A small encoder-decoder audio transcriber, trained from scratch: encoder norm batchnorm, decoder activation gelu_tanh.
Rows from block 3 of the text decoder of a small encoder-decoder audio transcriber, named by matrix and row number. Rows with one number belong to one neuron. Each number is 128 + 24 x the weight over its row's rms, rounded and kept within 0 to 255. All counts start at 0. After the name is the row's rms in percent of the matrix's.
After each neuron's rows are labels from the 100 texts, of 14976, where the neuron reaches its highest value: "fires on" is the input token at the peak. Only what is clearly more common there than usual is listed. The data: short read English sentences (LibriTTS-R).
# fc1: MLP up (decoder.blocks.3.mlp.fc1.weight, 1536x256), inputs 0-85
# fc2: MLP down (decoder.blocks.3.mlp.fc2.weight, 256x1536, transposed), outputs 0-85

fc1.232 095 [115 113 139 157 103 125 134 137 170 159 145 169 173 109 170 134 107 152 153 139 107 122 110 107 136 119 124  99 182 114 161 146 123 160 140 157 134 134 151 149 106  90 136 103 128 156 143 139 167 138 137 108 130 160 157 106 136 106 120 105 102 120 135 102  87 159 118 147  97 146 168 128 130 112  78 172 143 141 107 132 105 149 122 116 177 133]
fc2.232 092 [ 65 144 157 136 141  91 124 162 122 142  98 143 115 152  68 173 139 137 165 129 156 152  91 168 134 130 153 116 146 173 126 137 114 138 116 102 114 114 142 133 162 112 136 175  99 154 121 152 168 140 110 153 117 153 156 146 131 137 122 107 101 127 132 194 118 146 170 136  92 100 169 183 110 129 179  92 190 169  67 119 141 103 137 131 132 107]
fires on: "t"; "g"

fc1.699 100 [164 157 152 166  82 165 135 165 174 160 130 138 141  91 157 116  76 140 142 156  67 134 117  93 123 139 126 114 159 137  88 149 126 149 128 145 162 141 142 112 108  94 105 122 141 158 147 149 141 125  96 110 134 169 104 102 118 137 141 113 127 119 123 166 105 155 124 120 126 140 107 137 106 159 142 125 129 132 131 150 122  89 159 138 173 119]
fc2.699 100 [120 133 102 149 123 145 123 147 152 113 127  94 152 148 110 162 125 135 109 132 120 163  95 114 135  94 137 130 149 166 149 131 166 120 126 118  99 178 103 139 149 144 127 122 116 159 140 134 176 121  85 168 106 122 156 135 128 131 152 134 113  93  87 162  93 120 145 141 141 154 144 118 135 157 120 104 142 152 143 151  99 112  96 146 125 108]
fires on: "t"; "y"; "w"

fc1.114 101 [129 113 136 165 120  99 132 118 144 123  90 139 129 107 103  82 162 150 137 141 136  93 121 109 139 152  90 124 101 119 146  84 130 156 147 132  93 105 153 126 155  88 142 104 147 135 100 119 121 136 159 111 151  76 111 164 169 154 127 124 104 110 143 142 132 109 167 174 122 102 130  92 157 127 124 137 118 104 100 157 144 117  98 136 139 121]
fc2.114 099 [158 118 150 111 118 174 121 156 124 137 156  97 157 121 105 126 142 121 128 150 113  85 137 154 136 114 121 136 120 130 110  98 126  98 102 175 102 121 144 118 143 123 122 111 119 103 114 144 116 101 186 151 101 136 137 169 137 185 164 117 153 106 151  84 106  74 114 128 115 163 113 129 104 106 144 100 120 133 172 147 127 137 107 117 132 135]
fires on: "'"; "e"; "a"

fc1.466 099 [135 124 120 159 128 138 134 110 146 104  65 143 138  89 143  71  88 127 134 156 114 150 132 152 157 145 167  98 169 143  96 107 143 123 146  82 153  99 114 162  90 132 137 140 131 165 163 147 121 127 156 122 111 111 108 186 121 142 129 107 112 143 123 120 135 139 130 158 131 119  96 121 142 114 111 136 151 140 131 163 143 124 120 165 150  74]
fc2.466 092 [116 145 149 112 179 147 100 147 136  97 148 122 160 125  67 110 131 114 131 181 106 125  99 137 133 125 127 140  82 139 132 107 105 103 188 111 109 150 109 108 168 157 110 132  76 134 127 113 143 108 149 125 137 144 119 136 146 159 160 131 183 109 163 163  92 133 140 119 111 138 139  76 137 169 157  91 185 161 107 152 142 153 129 121 119 121]
fires on: "t"

fc1.15 109 [125 140  99 126  79 156 135 146 121 112 122 127 135  87 134 157 118 122 128 136 123 140 107  99 130  96 140  74 147 140 128 143 148 123 146 111 134 175 132 148 157 126 133 143  76 155 118 116 144 143 121 145 124 112 141 127  94 142 161 147  86 121 142 131 139 152 154 124 149  99 129 132 117 178  84 155 145 136 109 101 137 117 185 147 139 155]
fc2.15 102 [ 92 110  86 162 118 132 115 128  83 103 110  99 127 147 100 113  97 127 135 121 117 113  81 112 138  96  98 123 134 137 127 134 125 160 109 107 104 140 111 161 153 136 118  92 124 157 118  74 156  97 123 127 143 150 126 159 102 131 124 152 112 101 129 156 137 128 150 130 119 131 129 130 131 145 125  43 182 128 130 146  80 140 130 105 149 130]
fires on: "t"; "w"; "y"; "g"

fc1.600 098 [157 125 127 137  99 104 117 173  96 125 123 122 158 119 154 138  75 122 129  97 134  98 130 134 112 104 157 110 149 121 115 133 105 137 145 103 130 127 140 123 154 155 138 149 109 163 110 129 124 119 111  83 129 148  99 134  90 113 141  78  69  92  83  70 113 169 109 125 117 150 105 142 119 165  73 160 138 119 119  96 109  74 125  98 156 124]
fc2.600 098 [ 83 180 119 148 132 132 104 147  64 138  92 112 115 141 137 123 124 112 130 110 119 127 106 121 111 117 127 116 134 129 140 128 101 149 143 111 117 142 127 148 207 136  89 104 155 124 126 129 153 169  75  96 108 112 132 144 131 206 137 144 144 139 101 142 152 137 150 141 106  94 120 153 158 137 123  87 151 142  72 125  90 124 136 157 149 115]
fires on: "y"; "n"

fc1.328 115 [118 150 122 126 147  95 123 123 135 137 136 116 146 139 132 105 119 128 110 147 122 143 150 120 137  95 109 127  91 135 111 129 108 125 143 108 142 113  94 120 114  94 140 100 149 133  81 108 173 116 134 134 135 142 132 107 159 120 102 121 115 178 215 147 124 127 132 109 178 131 126 111  98 145 106 137 127 175 126 130 172  81 157 115 124 147]
fc2.328 112 [115 125  75 118 115 127  84 163  70 115 139 117 130 149 106 151 123 121 140  93 105 121 129 144  97 144 123 112 137 148 122 120 130 140 145  76  99 151 126 101 103 120 114 103 137 160 136 139 160 133 110 129 123 167 159 132 174 171 154 150  84 109 107 143 146 175 165 105 116 161  82 138 135 138  96  73 182 170 127 123 122 109 158 154 162 132]
fires on: "l"

fc1.220 116 [ 82 112 163 122 104 125 171 153 120  99 139 121 122  81 133  94 180 121 148 135 114 130 166 123 164 118 126 147 122  99 123 108 146 141 125 143 128  95 135 124 161 133 131 115 131 157  92 119 116 120 168 110 181 117 187 160 127 124 116 105 161 115 145 101 131 148 136 130 182 162 116 105 130  83 102 159 103 148 120 126 159 138  87 153  97 131]
fc2.220 114 [128 103 145 118 148 132 143 141 141 121 115  98  89 148 133 133 161 120  93  84 123  87 122 158 183 124 114 120 121 110 161 119  71  96 137 151 115 115 140 105 133 142 175 110 163  93 124 119 131 132 134 139 147  91 120 150 164 125 130 154  97 147 170  86 109 123 128 121 162 130 131 147 104  87 154 165 120 126 176  98 114 115 141 189 110 159]
fires on: "'"; "a"

fc1.272 091 [180 127 147 125 102 109 159 188 110 153 139 153 138 156 133 139 104 173 126 115 139 107 103 114 100 118 143 101 153 151  98 142 115 108 117 131 145 148 131  98 132 158 117 136  88 147 161 150 119 164 126 126 103 149 112 118 122 126 134 128 108  69 138 112  88 166 144 114 139  85 144 180  83 106 132 121 127 134 142 128 122 115 101 140 122 142]
fc2.272 094 [147 117 120 103 127 101 131 111 143 125  60 140 169 165 168 158  70 148 157  91  99 128 116 110 162 139  89  79 158  96 157 115 150 158 141 119 150 156 178  84 134 117 149 116 159 112 155 100 158 116 138 147 108 149 148 134 125 113 168 145  96 125 124 162 117 133 159 130 125  79 109 121 114 114 119  90 130 124 145  93  94 123 110 126 139 158]
fires on: "y"

fc1.344 091 [104 141 106 146 101 112 139 130  95 186  96 128 136 112 154 146 112 130 142 102 108 176 157 100  93 153 139 130 106 107 130 151 117 109 144 128 130 147 101 131 112 144 126 145 116 125 167  71 182 137 143 151 138 123 116 124 109 141 100 126  91 102 163 134 139 133 110 152  96 124 124 139  75 122 110 140 113 138 125  95 130 152 114 106 135 150]
fc2.344 090 [141 128  79 132 190 133 110 139 108 172 115 169 149 119 117 150 150 134 125 130 124 123 115 130 149 155 153 108 145 168 118 153 165 176  98 106 131 153 166 161 136 130 115 115 117 153  89 148 169 135 121 161 148 168 145 127 122 153 166 133 142 139 105 136 160  99 144 118 114 125 171 140 143 161 160 151 168 138  86 164 138 108 196 147 130 122]
fires on: "y"; "n"

fc1.682 110 [123 176 129 160 126 130 169  96  93 144 138 135  99 159 101 156 141 102 132 118 141 140 107 167 132 168 128 166 160 127 102 112 155  85 137 171 112 113 113  87  97 114 154 132  95 107 124 115 141 134 197 113 171 148 155 134 125  86  96 119 116 101 166 133 106  95 118 101 155  95 156  86 137 120 132 109 124 136 142 131 136 113 119 148 108 115]
fc2.682 107 [163 134 165 158 130 108 154 158 118  72  95 115  71 171 151 135 110 144  85 149 119  90  89 147 123 169 126  83 139 135 136 106 105 119 135 135 122 108 122 152  99 151 176 134 154 129 125 146 129 134 107 146 123 171 127 163  96 102 121 137 102 135 144  93 122 132 152 102 124  65 131 109 130 112 159 119 144 110 182 121 140 109 133 147  88 109]
fires on: "a"

fc1.669 102 [120 126 139 139 161 132 141 152 103 122 120 115 137 103 158  94 144 100 151 184 152 124 143 106 119 129  83 164 148 141 129 124 136 157 148 200 148 110 134 131 182 115 141 132 145 120 137 107 107 138 132 170 125  47 131 125 186 131 120 130 138 157 168 131 116 124 106 148 173 133  94 134 136 106 103 150 127 141 135 112 174 123 116 128 137 138]
fc2.669 093 [162 135 118 143  75 150 125 196  86 145 119 104 118 117 151 115 155 158 144 109  74 121 132 141 115 120  86 140 130  87 134  94 167 154 127 159 155 158 100 112 195  97 165  94 107 135 100 141 137 129 115 118 169 103 128 114 116 130 122 154 132 120 141  96 132  98 159 206 132 129 129 100 115 129 129 136 129 155 145  91 151 144 116 135 135 161]
fires on: "'"

fc1.124 121 [128 138 130 114 125 135 131 156  64 204 129 135 155 117 137  99  77 117 146  64 153 128 158  85 112 143 120 111 151 121 129 129 108 149 134 128 116 136 113 151 115 113 139 131  86 147 145 167 117 160  92 148 117 130 125 121  94 168 134 123  92 110 122 145 134 100 141 131 144 114 143 137  88 154 114 169 102 119 129 122  99  97 149 114 183 123]
fc2.124 128 [134 156 101 129 139  93 108 131 113 128 110  79 159 134 172 129 143  91 168  66  92 133 138 138 107 144 103 124  93 140 132 134 145 145 150 115 153 161 102 118 141 116  79 114 162 103 158  77 153 126 126 154 133 142 142 134 113 153 159 150 112 109  84 123 146 151 151 123 148 133 101 147 121 134  97 120 161 168 107  96 135 104 143 133 153 135]
fires on: "y"

fc1.645 099 [101  93 145 100 126  97 130 139 114  97 124 135  72 128 141 164 134 135 133 113 118 123 167 126 169  88 160 161 106 105 130 100  97 148 146 149 137 111 153 147 140 153 133 124 136  73 125 145 126 142  82  88 127 124  96 143 170 122 188  72 128 119 112 148 107 133 127 138 147 133 118 148 109 133 151 108  94 125 171 115 119 155 128 139 122 134]
fc2.645 096 [115 105 120 122 162 136 144 118 158  85 116  98 128 112 124 145 118 117  95 111 131 162 133 179 110 100 118 161  81  93 147 134 110 159 123 129 148 159 136 100 145 166 107 108 123  98 114 146 132 142 162 166 111 168 146 112 123 135 149 106 115 151 150 139  95 145 156 104 124 137 149 172 127 106 127 165 187 125 153 124 144 131 118  79  91 151]
fires on: " "

fc1.621 108 [137 166 139 124 133 115 133 115  84 131 163 131 106 178  88 100 156 118 153 148 119 136 145 139 116 123 141 152 140 135 125 102 165  93 121 199 101 113 122 115  90 116 129 150 124 125  85 132 143  97 145 159 134 135 132  88 136 122 103 117 134 124 153 114  96 113 109 128 123 108 105 147 143 118 132  87 126 128 110 126  76 138 137 141  79 117]
fc2.621 123 [158 134 196 121 125 111 173 114 165 132 118 150  94 150 122  96 117 164 107 141 117 112  91 140 110 162 118 101 144 150 112 103 154  92 102 172  74 121 146 137 136 148 124 117  93 119 123 130 120 140 167 106 149 158 105 122  95 122 127 115 123 113 151 108 110 139 143 165 135 100 164 132 117 111 115 134 112  83 135 139 128 131 109 127 111  88]
fires on: "a"

fc1.47 137 [122 164 115 102 135 138 140 118 122 108 160 146 103  97 117 123 167 122 112 144 129 109 191 141 130 101  82 107  95 128 134 110 151 122 139  92 107 112  90  95 153 102 125 100 135 120 101  95 109 135 162 139 145 108 153 155 122 148 113 129 123 104 210 133 125 128 139 124 158 180 140 110 113 141 111 164 141 184  97 112 157  90 131 140 122 114]
fc2.47 141 [142  94 101 119 126 160 142 169 109 115  95 110  90 101 126 147 137 103 120 148 134  94 143 142 164 108 121 145 117 155 116 103  95 129 137 100  84 104 166 115 135 153 143 119 160  96 151 167 107 115 142 179 144 139 109 122 165 159 142 130 121 107 145 101 138 143 102 138 106 156 108 128 135  96  92 128 156 153 168 109 134 120 143 155 120 151]
fires on: "l"

fc1.705 100 [123 117  93 120 164  93 126 130 158 143 171 120 160 103 153 137 155 149 123 127 141 129 172 136 114 133 141 101 104 147 136 136 121 117 134 110 106 148  84 102 124  92 139 114 124 136 160 128 152 174 136 133  92 137 108 122 146 110  92  95 154 126 157 126 200 156 132  98 139 155 107 117 125 161 142  91 148 161  77 142 138 105 136  70 118 114]
fc2.705 097 [116 132  74 125 149 124 121 147 127 102 100 101 125  90 112 149 137 112 128  79 112 151 124  99 155 106 174 145 112  81  99  95 121  99  99  83 145 145 153 138 136 137 112 111 151 142 148 107 144 169 124 171 141 131 158 108 158 131 124 151 155 108 157 183 137 116 147  88 115 126  90 129 147 119 143 117 146 130 143  99 131 116 142 119 133 121]
fires on: "l"

fc1.327 116 [124 129 156 111 166 133 111 103 111 148 170 137 103 116 131 104 163 110 159 121 136  96 140 123 143  94 112 131 119 132 160 133 155 137 123 100 107 123 104 141 116 141 118  97 158 138  72  99 125  94 163 139  91 101 141 109 174 123  91  80 162 136 196 142 114 125 108  82 164 144 113 100 126 125 112  94 116 152 102 124 137 139  90 140 116 124]
fc2.327 117 [151 113 175 129 110 151 133 136 112 163 173 135  87 131 115 141 134 118 123 110 148 102 105 126 126 151 104  94 116 148 124  97 122  70 128 126  91 109 120 164 135 108 164  90 177 146 142 151 122  65 191 161 145 117 132 152  98 113 125 159  91 124 122 109 132 117  94  94  77 119 110 114 101 104 104  79  87 118 164 142 132 109  95 114 142 114]
fires on: "a"; "'"

fc1.144 102 [125 132 123  75  82  87 124 160 122 124 113  89 165  94  93 175 148 163  99 141 113 154  98 142 105 102  98 133  99 148 136 123 125 118 124  94 116 126 108 129 123 176 115  99 107 165  96 110 140 134 142 112 175 109 157 122 136 149 129 130 134 109 163 133 123 117 135 135 134 121 108 124 139 162  91 134 118 172 145 141 165 151 139 159 154 108]
fc2.144 105 [105 150 107 139 144 120 147 145 124  74 153 133 105 106 114 130 119 113  92 127 104 148 121 120 150 140 106 107 141 107  95 161 139 149 120  97  64 160 112 136 161  89  95 109  89 165 143 111 132 129 151 109 124 153 131 100  97 116 135 115 159 149 158 106 134 109 128 126 147 138 138 114 149 130 140 104 154 126  99 133  73 136 130 116 133 111]
fires on: "l"; "b"

fc1.587 081 [125 151 150 107 105 170 113 143 105 130 138 125  84  99 132 137 127 158 122 141 125  89 158 165 110 114 118 126 121 145 132 116  88 197  89 140 163 126  87 169  94 121 149 154 116 128 105 129  98 158 135 140 137  89 115 105 150 108  90 145 139  96 148 119 101 101 142 106 147 118 130 127 106 136 154 127  97  75 131 141 144 118  82 127 134 127]
fc2.587 089 [123 149 161  96 105 106 146  95  86 102 165 119 153  84 111 152 122 139 130 115 150 130 113 104 158 141 150 123 134 114 122 161 139  99  87 136 117 133  84 102 142 135 116  86 152 118 140 114 124 141 170 119 143  85 118 132  97 124 151 107 136  94 162 166 134 120 119 140 119 163 141 137 118 119 184 141 120 110 158 111  85 149 135 121 188 172]
fires on: "a"

fc1.43 122 [130 149 141 121 142  91 117 127 145 150 128 140  86 176 125  78 141  95 157  91 136 119 121 134 172 112 156 138 161 104 118 128 112 117  86 130 131 102 109 125  99 139 126 107 149 119 133 151 127 109  89 126 122 110 116 128  89 120 114 143 154 104 138 100 171 144 120 159 156 106 149 132 112 137 162 183 108 114 115 159 154 168 119 100 104 103]
fc2.43 126 [ 97 170 100 119 151 113 121 126 121 140 132 151 118 145 145  86 129 136 162 176 113 132 166 148 134 132 104 142 145 109 126 187 140 161 145 146 104 154 144 126  82 154 112 198 104 133 101 144 112 170 118 103 117 123 150 115 135 139  85 108 127 107 145 113 104 143 115  93 170 104 139 140 120 143 133 158 179 122 108 172 132 117  85 123 147 129]
fires on: "i"

fc1.433 091 [113  68 146 149 104 123 137 141 118  87 181 139  95 125 123 111 167 149 106 138 130 109 115 105 138 122 133  78  88 135 134 112 128 130 143 105 132 136  98 109 183 116 120  89 143 115 104 122  94 154 134 134 101  73  86 153 172 123  95 141 126 115 127 130 131 130 143 131 127 158 108 156 145  92 124 109  90 121 113 126 195 113 142 134 113 154]
fc2.433 090 [180 190 127 132 119 153 122 149 108 124 126 147 114 115 151 112 149 115 112 139 106 140 155 121 110 159 101 181 143 110 128  78 125 125 138 160 129 106 141 156 106  94 134 147  85 116 127 126 129 137 198 137 155 117 128 117 109 150  94 137 133  99 115  99  98 102 165 169  98  96 125 113 120 124 101 122 155 113 129 111 143 136  71 109 122 141]
fires on: "'"; "a"; "u"

fc1.504 117 [126 127 126  80 169  80 129 119 142 154 130 167 129 165 123  89 118 141 156  94 164 101 176 168 114 142 100 129 127  75 113 115 108 115  83 120 127 134 147 175 107 150 134 153 130  90 168 133 126 136 145 122 100  94 100 121 124 108 119 162 150 147 144 126 107 148 136 125 127 105 136 134 131  98 153 156 122 106 120 142 103 130 153  84 110  73]
fc2.504 117 [150 105 141 108 106 135 178 120 149 139 111 143 151 148 143 111 141 123 154 112 134 142 109 114 146 127 120 184 125 108  96 152 142 131 129 149 142 116 134 100 112 153 101 130 116 131 146 188 144 188 141 146 110  95 109  73 137 129 153 121 122  95 127 177 107 127 132 137 164  67 183 122  98  79 146 110 117 128 104 140 112 130 134  60 145 117]
fires on: "i"

fc1.514 103 [135 134 122 193 161 170 151  97 134 143 186 122  87 117  88 123 154 132 100 119 149 119 169 114 116 141 113 134 105 104 125 105 147 114 128 142 105 107 132 114 132  82 112 116 139 127 146 115 122 145 152 127 133 113 118 131 149 130 107 100 156 151 144 104 151  95 128 107 169 160 100 128 185 128 158 112 147 129  83 146 165  67  94 162 102  97]
fc2.514 104 [108 145 108 148  98 159 138 128 127  97 104 115 143  96 142 110 105 122  88 172 151  67 103 161 151 145 141 132 144 139 110  64 129 109  99 166 115 145 169 125 139 117 160 110 112 100 121 133 160 112 157 122 151 133 109 184 127 179 153 163  88 118 134  82 125 131 153 141 104 132 116 100 138 139 124  83 139 146 145 137 136 119 140 166 117  99]
fires on: "a"

fc1.455 116 [145 146 142 117 109 156 174 166  99 172 110 158  92 140 158 131  79 148 149 137 120 166 128 118 155 125 103 136 134 145 103 126 132 128 131 143 130 128 108 152 123 138 139 119  95 138 127 112 140 160 118 135 147 143 139 112 154 165  97 164  89 106 108 135 116 104 171 144 156 104 117 135  94 120 112 158 108  92 117 130 130  99 131 127 158 129]
fc2.455 116 [165 155  87  83 135  93 147 103 114 128  87 115 109 159 134 128 139 113 137 114 130 144 162 141 145 140 128 128  96 172 176 119 133 150 119 130 141  99 140  93 158 164 156 160 127 108 100 119 158 145 129 128 133 121 134 154  97 126 140 123  86 118 143 130 110 160 178 118 161 117 138 140 132 140 106 171 122 142 141  61 141  88 133 114 128 149]
fires on: "y"

fc1.574 126 [142 118 109 101 122 105 139 125 160 153 119 168 102 161 132  99 147 119 142  81 147 125 131 148 130 145 137 137 149  81 129 143 115 136 101 174 118  90 111 134 101 134 146 137 146  80 120 146 131 138 115 138 104  82 127 147 105 126 124 164 143 121 127 105 157 122 135 184 121 109 117 128 104 125 157 156 110 104 130 175 133 111 121 114  97 115]
fc2.574 131 [123 175 123  85  79 147  98 138 101 119  95  82 167 116 147 104 132 152 138  98 135 137 148 134 131 145  95 140 123 137 118 162 120 171 135 191 124 126 126 118 100 154  96 150 111 131 109 107 129 137 115 130 128  83 147 133 156 139 149 102 125 102 135  97 134 109 107 139 127 131 147 121 114 113 158 103 171 130 140 145 139 145 133 118 131 180]
fires on: "i"

fc1.299 117 [101 156 139  75 140 105 115 141 149 166 131 145 104 160 150  93 150  61 145  76 149 125 154 155 162 143 116 126 162 107 162 138  93  94 118 184 129 132 160 137 110 114 173 126 120 122  99 129 122 109 137 146 141  74 111 127 120 130 107 137 172 131 135 118 148 132 121 168 117 108 121 149 146  68 145 131 100 107 148 131 169 113 148 116 149 156]
fc2.299 108 [114 165 135 146 141  93 132 141  81 136 149 137 123 127 186  91  95 135 116 138 119 166 118 118 139  99  91 131 133 135 137 144 103 158 122 143  74 114 104 101 102 159 109 160 131 135 125 145  69 117 132 107 102 113 142 100 157 145 119 117 101  91 100 123 144 149 131 124 154 142 123 102 120 135 123  92 130 112 160 141 105 106 148 189 159 134]
fires on: "i"

fc1.384 087 [151  99 145 139 142 109 138 153 145 111 101 132 101 111 133 144 166 141 149 129 132  93 142 102 126 130 112 109 129 121 116 117 108 150 117 168 160 108 131 126 124 113 146 147 126 130 160 125  94 138 162 128 129  43 164 159  82 114 125 110 109 139 206 122 164 101 129 128 121 137 149 121 127 104 139 155  85 133 167 147 172 127 103 120 123 135]
fc2.384 090 [124 159 146 115  90 153 159  75 119 169 132 132 119 120 165  98 162 139 161 136 137 112 107 116 164 158 113 116 110 126 109 136 135 124  95 198 103 138 108 165 129 140 116 131 154 134 131 106 144  84 187 125 113 108 106 156 158 158 120 136 133 113 150 157 119 156 125 159  99 129 145 136 121 144 185 135 121 128 106 132 158 170  95 138 120 157]
fires on: "i"

fc1.266 084 [127 139 181 140 145  82 133 100 171  85 158 132  94 103 135 111 130 170 106 141 144 119 116 144  93 102 100 144 155  87 124 158 148 107 127 170 176 107  90 117 115 102  92 134 125 152 126 127 109 111 122 152 135 121 118 146 139 143 120 145 144 109 168  91 120 167 129 153 154 123 113 130 162 136  99 107 106  85 136 128 158  90 149 126 123 113]
fc2.266 086 [164 158 137 158 142 173  82 151 116 151 148 124 133 145 142 138 123 113 136 102 167 135 159 137 137 157 156 126 130 132 148 137 124 129 104 156  99 165 126 140 122 142 113 143 156 140 123 129 121 143 113 113 120 139 167 121 105 123 123 140 100 137 165 169 166 101 119 138 169 151 171 151 101 114 154 137 106 156 161  81 133 122  93 178 110 167]
fires on: "i"; "v"

fc1.117 090 [102 187  84 143  69 130 112 127 153 139 125 156 136 104 115 111 104 145 111  98 156 106 106  97 103 140 128  84 112 100 111 141 106 140  97 102 154  88 123 123 131 106 102 102 122 155 141 163 106 163 106 120 142 160 131 148 129 158 162 139  80 121  96 110  99 154 137 150 141 106 155 154  86 163  91 162 124 130 149 122  98  99 172 134 165 118]
fc2.117 095 [131 136 138  86 119 140 146 185 113 113 118 128 122 108 110 147  89  95 171 140 144 158 119 125 116 127 127 105 179 149 108 122  93 131 118 120  95 149 118 176 183 113  99 107 159 179 135 127 137 108 140 123 143 153 129 130 104 124 161 130 125 104 139 146 116 126 170  89  90 109 108 182 146 167 165  85 119 136 104 142 109 144 128 155 164  93]
fires on: "t"; "y"

fc1.65 110 [151 153 138  66 109 103 151 137 119  97 101 131  78 154 139 166 133 110 147 113 125 116 184 172 161  93 164 123 117 132 146 115 125 152 163 140 133 119 156 146 136 149 158 119 159 107 143 149 115 114 111 106 161  92 138 142 174 117 172  74 166 156 131 135  86 144 154 111 145 143 113 132 121  87 112 107  95 122 131  96 150 123 107 130 138 131]
fc2.65 106 [117 100 127  97 146 112  80 107 163  96 133 105 150 122 128 116 128  97 113 144 141 143 145 156 133 112 158 145 109 136 111 120 148 107 150 115 142 145 155 124 181 152 131 128 158 103 138  87 115 123 108 135 115 172 146 128 126 142 154 114 153 159 152 124  94  81 140 112 116 157 131 109  80 104 143 128 138 127 156 107 150 139  97 118 109 130]
fires on: " "

fc1.413 108 [142 131 114 111 103 101 122 128 128 152 115 125 141 148 140  83 149 118 112 128 140 112 155 149 105 140 116 151 122 130 128 143 153 147  90 173 140  96  84 129 106  85 117 164 135  83  94 134 123 127 127 139  80  94 136 138 103 103 103 123 116 134 159 102 156 149 148 193  92 148  94  90 145 124 180 153 113 104 130 135 160 137 101 114 107 157]
fc2.413 109 [153 154 121 101 110 162 127 139  87 143 117 103 155  84 143 148 117 155 112 119  70 158  90 144 144  83  94 120 172 125  91 128 116 173 147 171 113 131 113 130 131 159 134 105 143 140 103  91 121 111 180 106 119 119 127 112 140  95 131 128 158 143 147 134 128 102 129 125 144 149  93 110 125 105 143  96 140 135 136 115 152 136 166 142 150 141]
fires on: "i"

fc1.528 100 [152 147  84  58 118 105 112 135 108 119 132 170 142 113 145 139 140 125 139 125 137 136 162 110  51 128 171 117 102 125 131 139 151 142 104 141 156 113 122 150 148 126 128 150 124 125  84 100  86 193 113 120 113 147 137 114 118  96 101 125 123 127 126 123 147 126 126 149 143 117 155 121 136 150 164 158 139 117 113 109 146 108 155 100 146 142]
fc2.528 103 [ 89 127 124 135  86  82  97 132 121 152 148 140 165 137  94 109 126 120 135  71 119 146 151 106 150 127 145 122 125 150 118 127 109 128 107  96 114 150 107 146  91 116  73 136 134 146 155  94 161 134 121 158 125 167 168  98  95 113 115 135 113  81 140 151 129 147 118 119 146 126 133 151 160 121 132 147 132 119  83 169  85 136 133 121 149 110]
fires on: "n"

fc1.132 107 [130 157  99  66 160  63 140 116 160 147  97 146 115 147 107 113 101 122 106 103 108 126 109 165 150 104 174 124 172 114 114 163 133 151 120 117 155 121  69 118 102 144 161 156 118 123 139 111 127 147 108 115 146 148 131 108 122 108  85 143 139 145 143 128 159 165 127 103 150 127 130 125 127 138 106 146 119 158 103 136 152 155 147 151 140 122]
fc2.132 109 [110 123  70 100 154 142 127 135 141 153 114 172 116 145 105 152 126 115 112 143 165 129 104 157  97 154 125  74 168 111  93  81 119 132 135 125 105 127 129 133 127  94 126 112  98 142 131 148 148 166 108 149 143 139 180  87  81 105 120 123 112 133 163 176 128 116 156 133 119 124 114 138 126 130 148 171 162 132  81 116 149 138 128  91  86 121]
fires on: "n"

fc1.300 096 [146 104 111 111  95  98 151 122 112 117 154  81 131 139 132 100  96 142 112 143  95 154  75 131 100 152 148  79 126  90 125 133 131 133 113 164 166 138 125 110 149 144 109 123 129 104 129 149 174 121 114 107 127 112  84 152  92 151 161 119 138 144 172 111 145 171 125 135 124  84 106 108 142 183 136 127 126 132 144 158 110  92 146 147 175 131]
fc2.300 096 [106 125 114 160 113 109 131 125 150 125 117 103 141 138  64 129 135 126 147 142  99 182 146 155 164  76 181 133 140 122 129 146 152 131  85 106 105 152 203 158 110 154  89 108 141 154 150 123 172 122 148 141 127 128 148 145 113 129 119 136  80 106 138 165 127 135 121 116 122 123 123 135 118 128 115  95 147 193 112 145 114 147 120 155 136 106]
fires on: "t"; "v"; "k"

fc1.419 109 [100 136 102 121 115  94 133 140 167 168 136 155 172 126 150 131  74 140 141  81 134 137 107  90 138 138 166 113 116  94 109 111 120 138 119 141 136  79 100 190 109 142  86 139  66 118 144 125 138 145 121 153 129 140 141 167 128 129 146 126 141  80 133  97  92 149 131 161  89 105 127 138 127 146 120 187 131 154 133 125 111 110 183 107 151 118]
fc2.419 111 [119 123 134 105 111  84 133 113 137 179 132 165 157 138  77 127 133 115 157 104 164 128 129 150 127 154 142 106 124 153 139 104 130  87 105 136 137 124 150 140 140 113 155 122  84 136 180 128 149 138 158 160  98 130 149 153 119 132 138 176  79 131 137 154 132 143 154 151 119 103 104 170 144 126 137 147 133 153 124 115 124 112 130 128 145 113]
fires on: "y"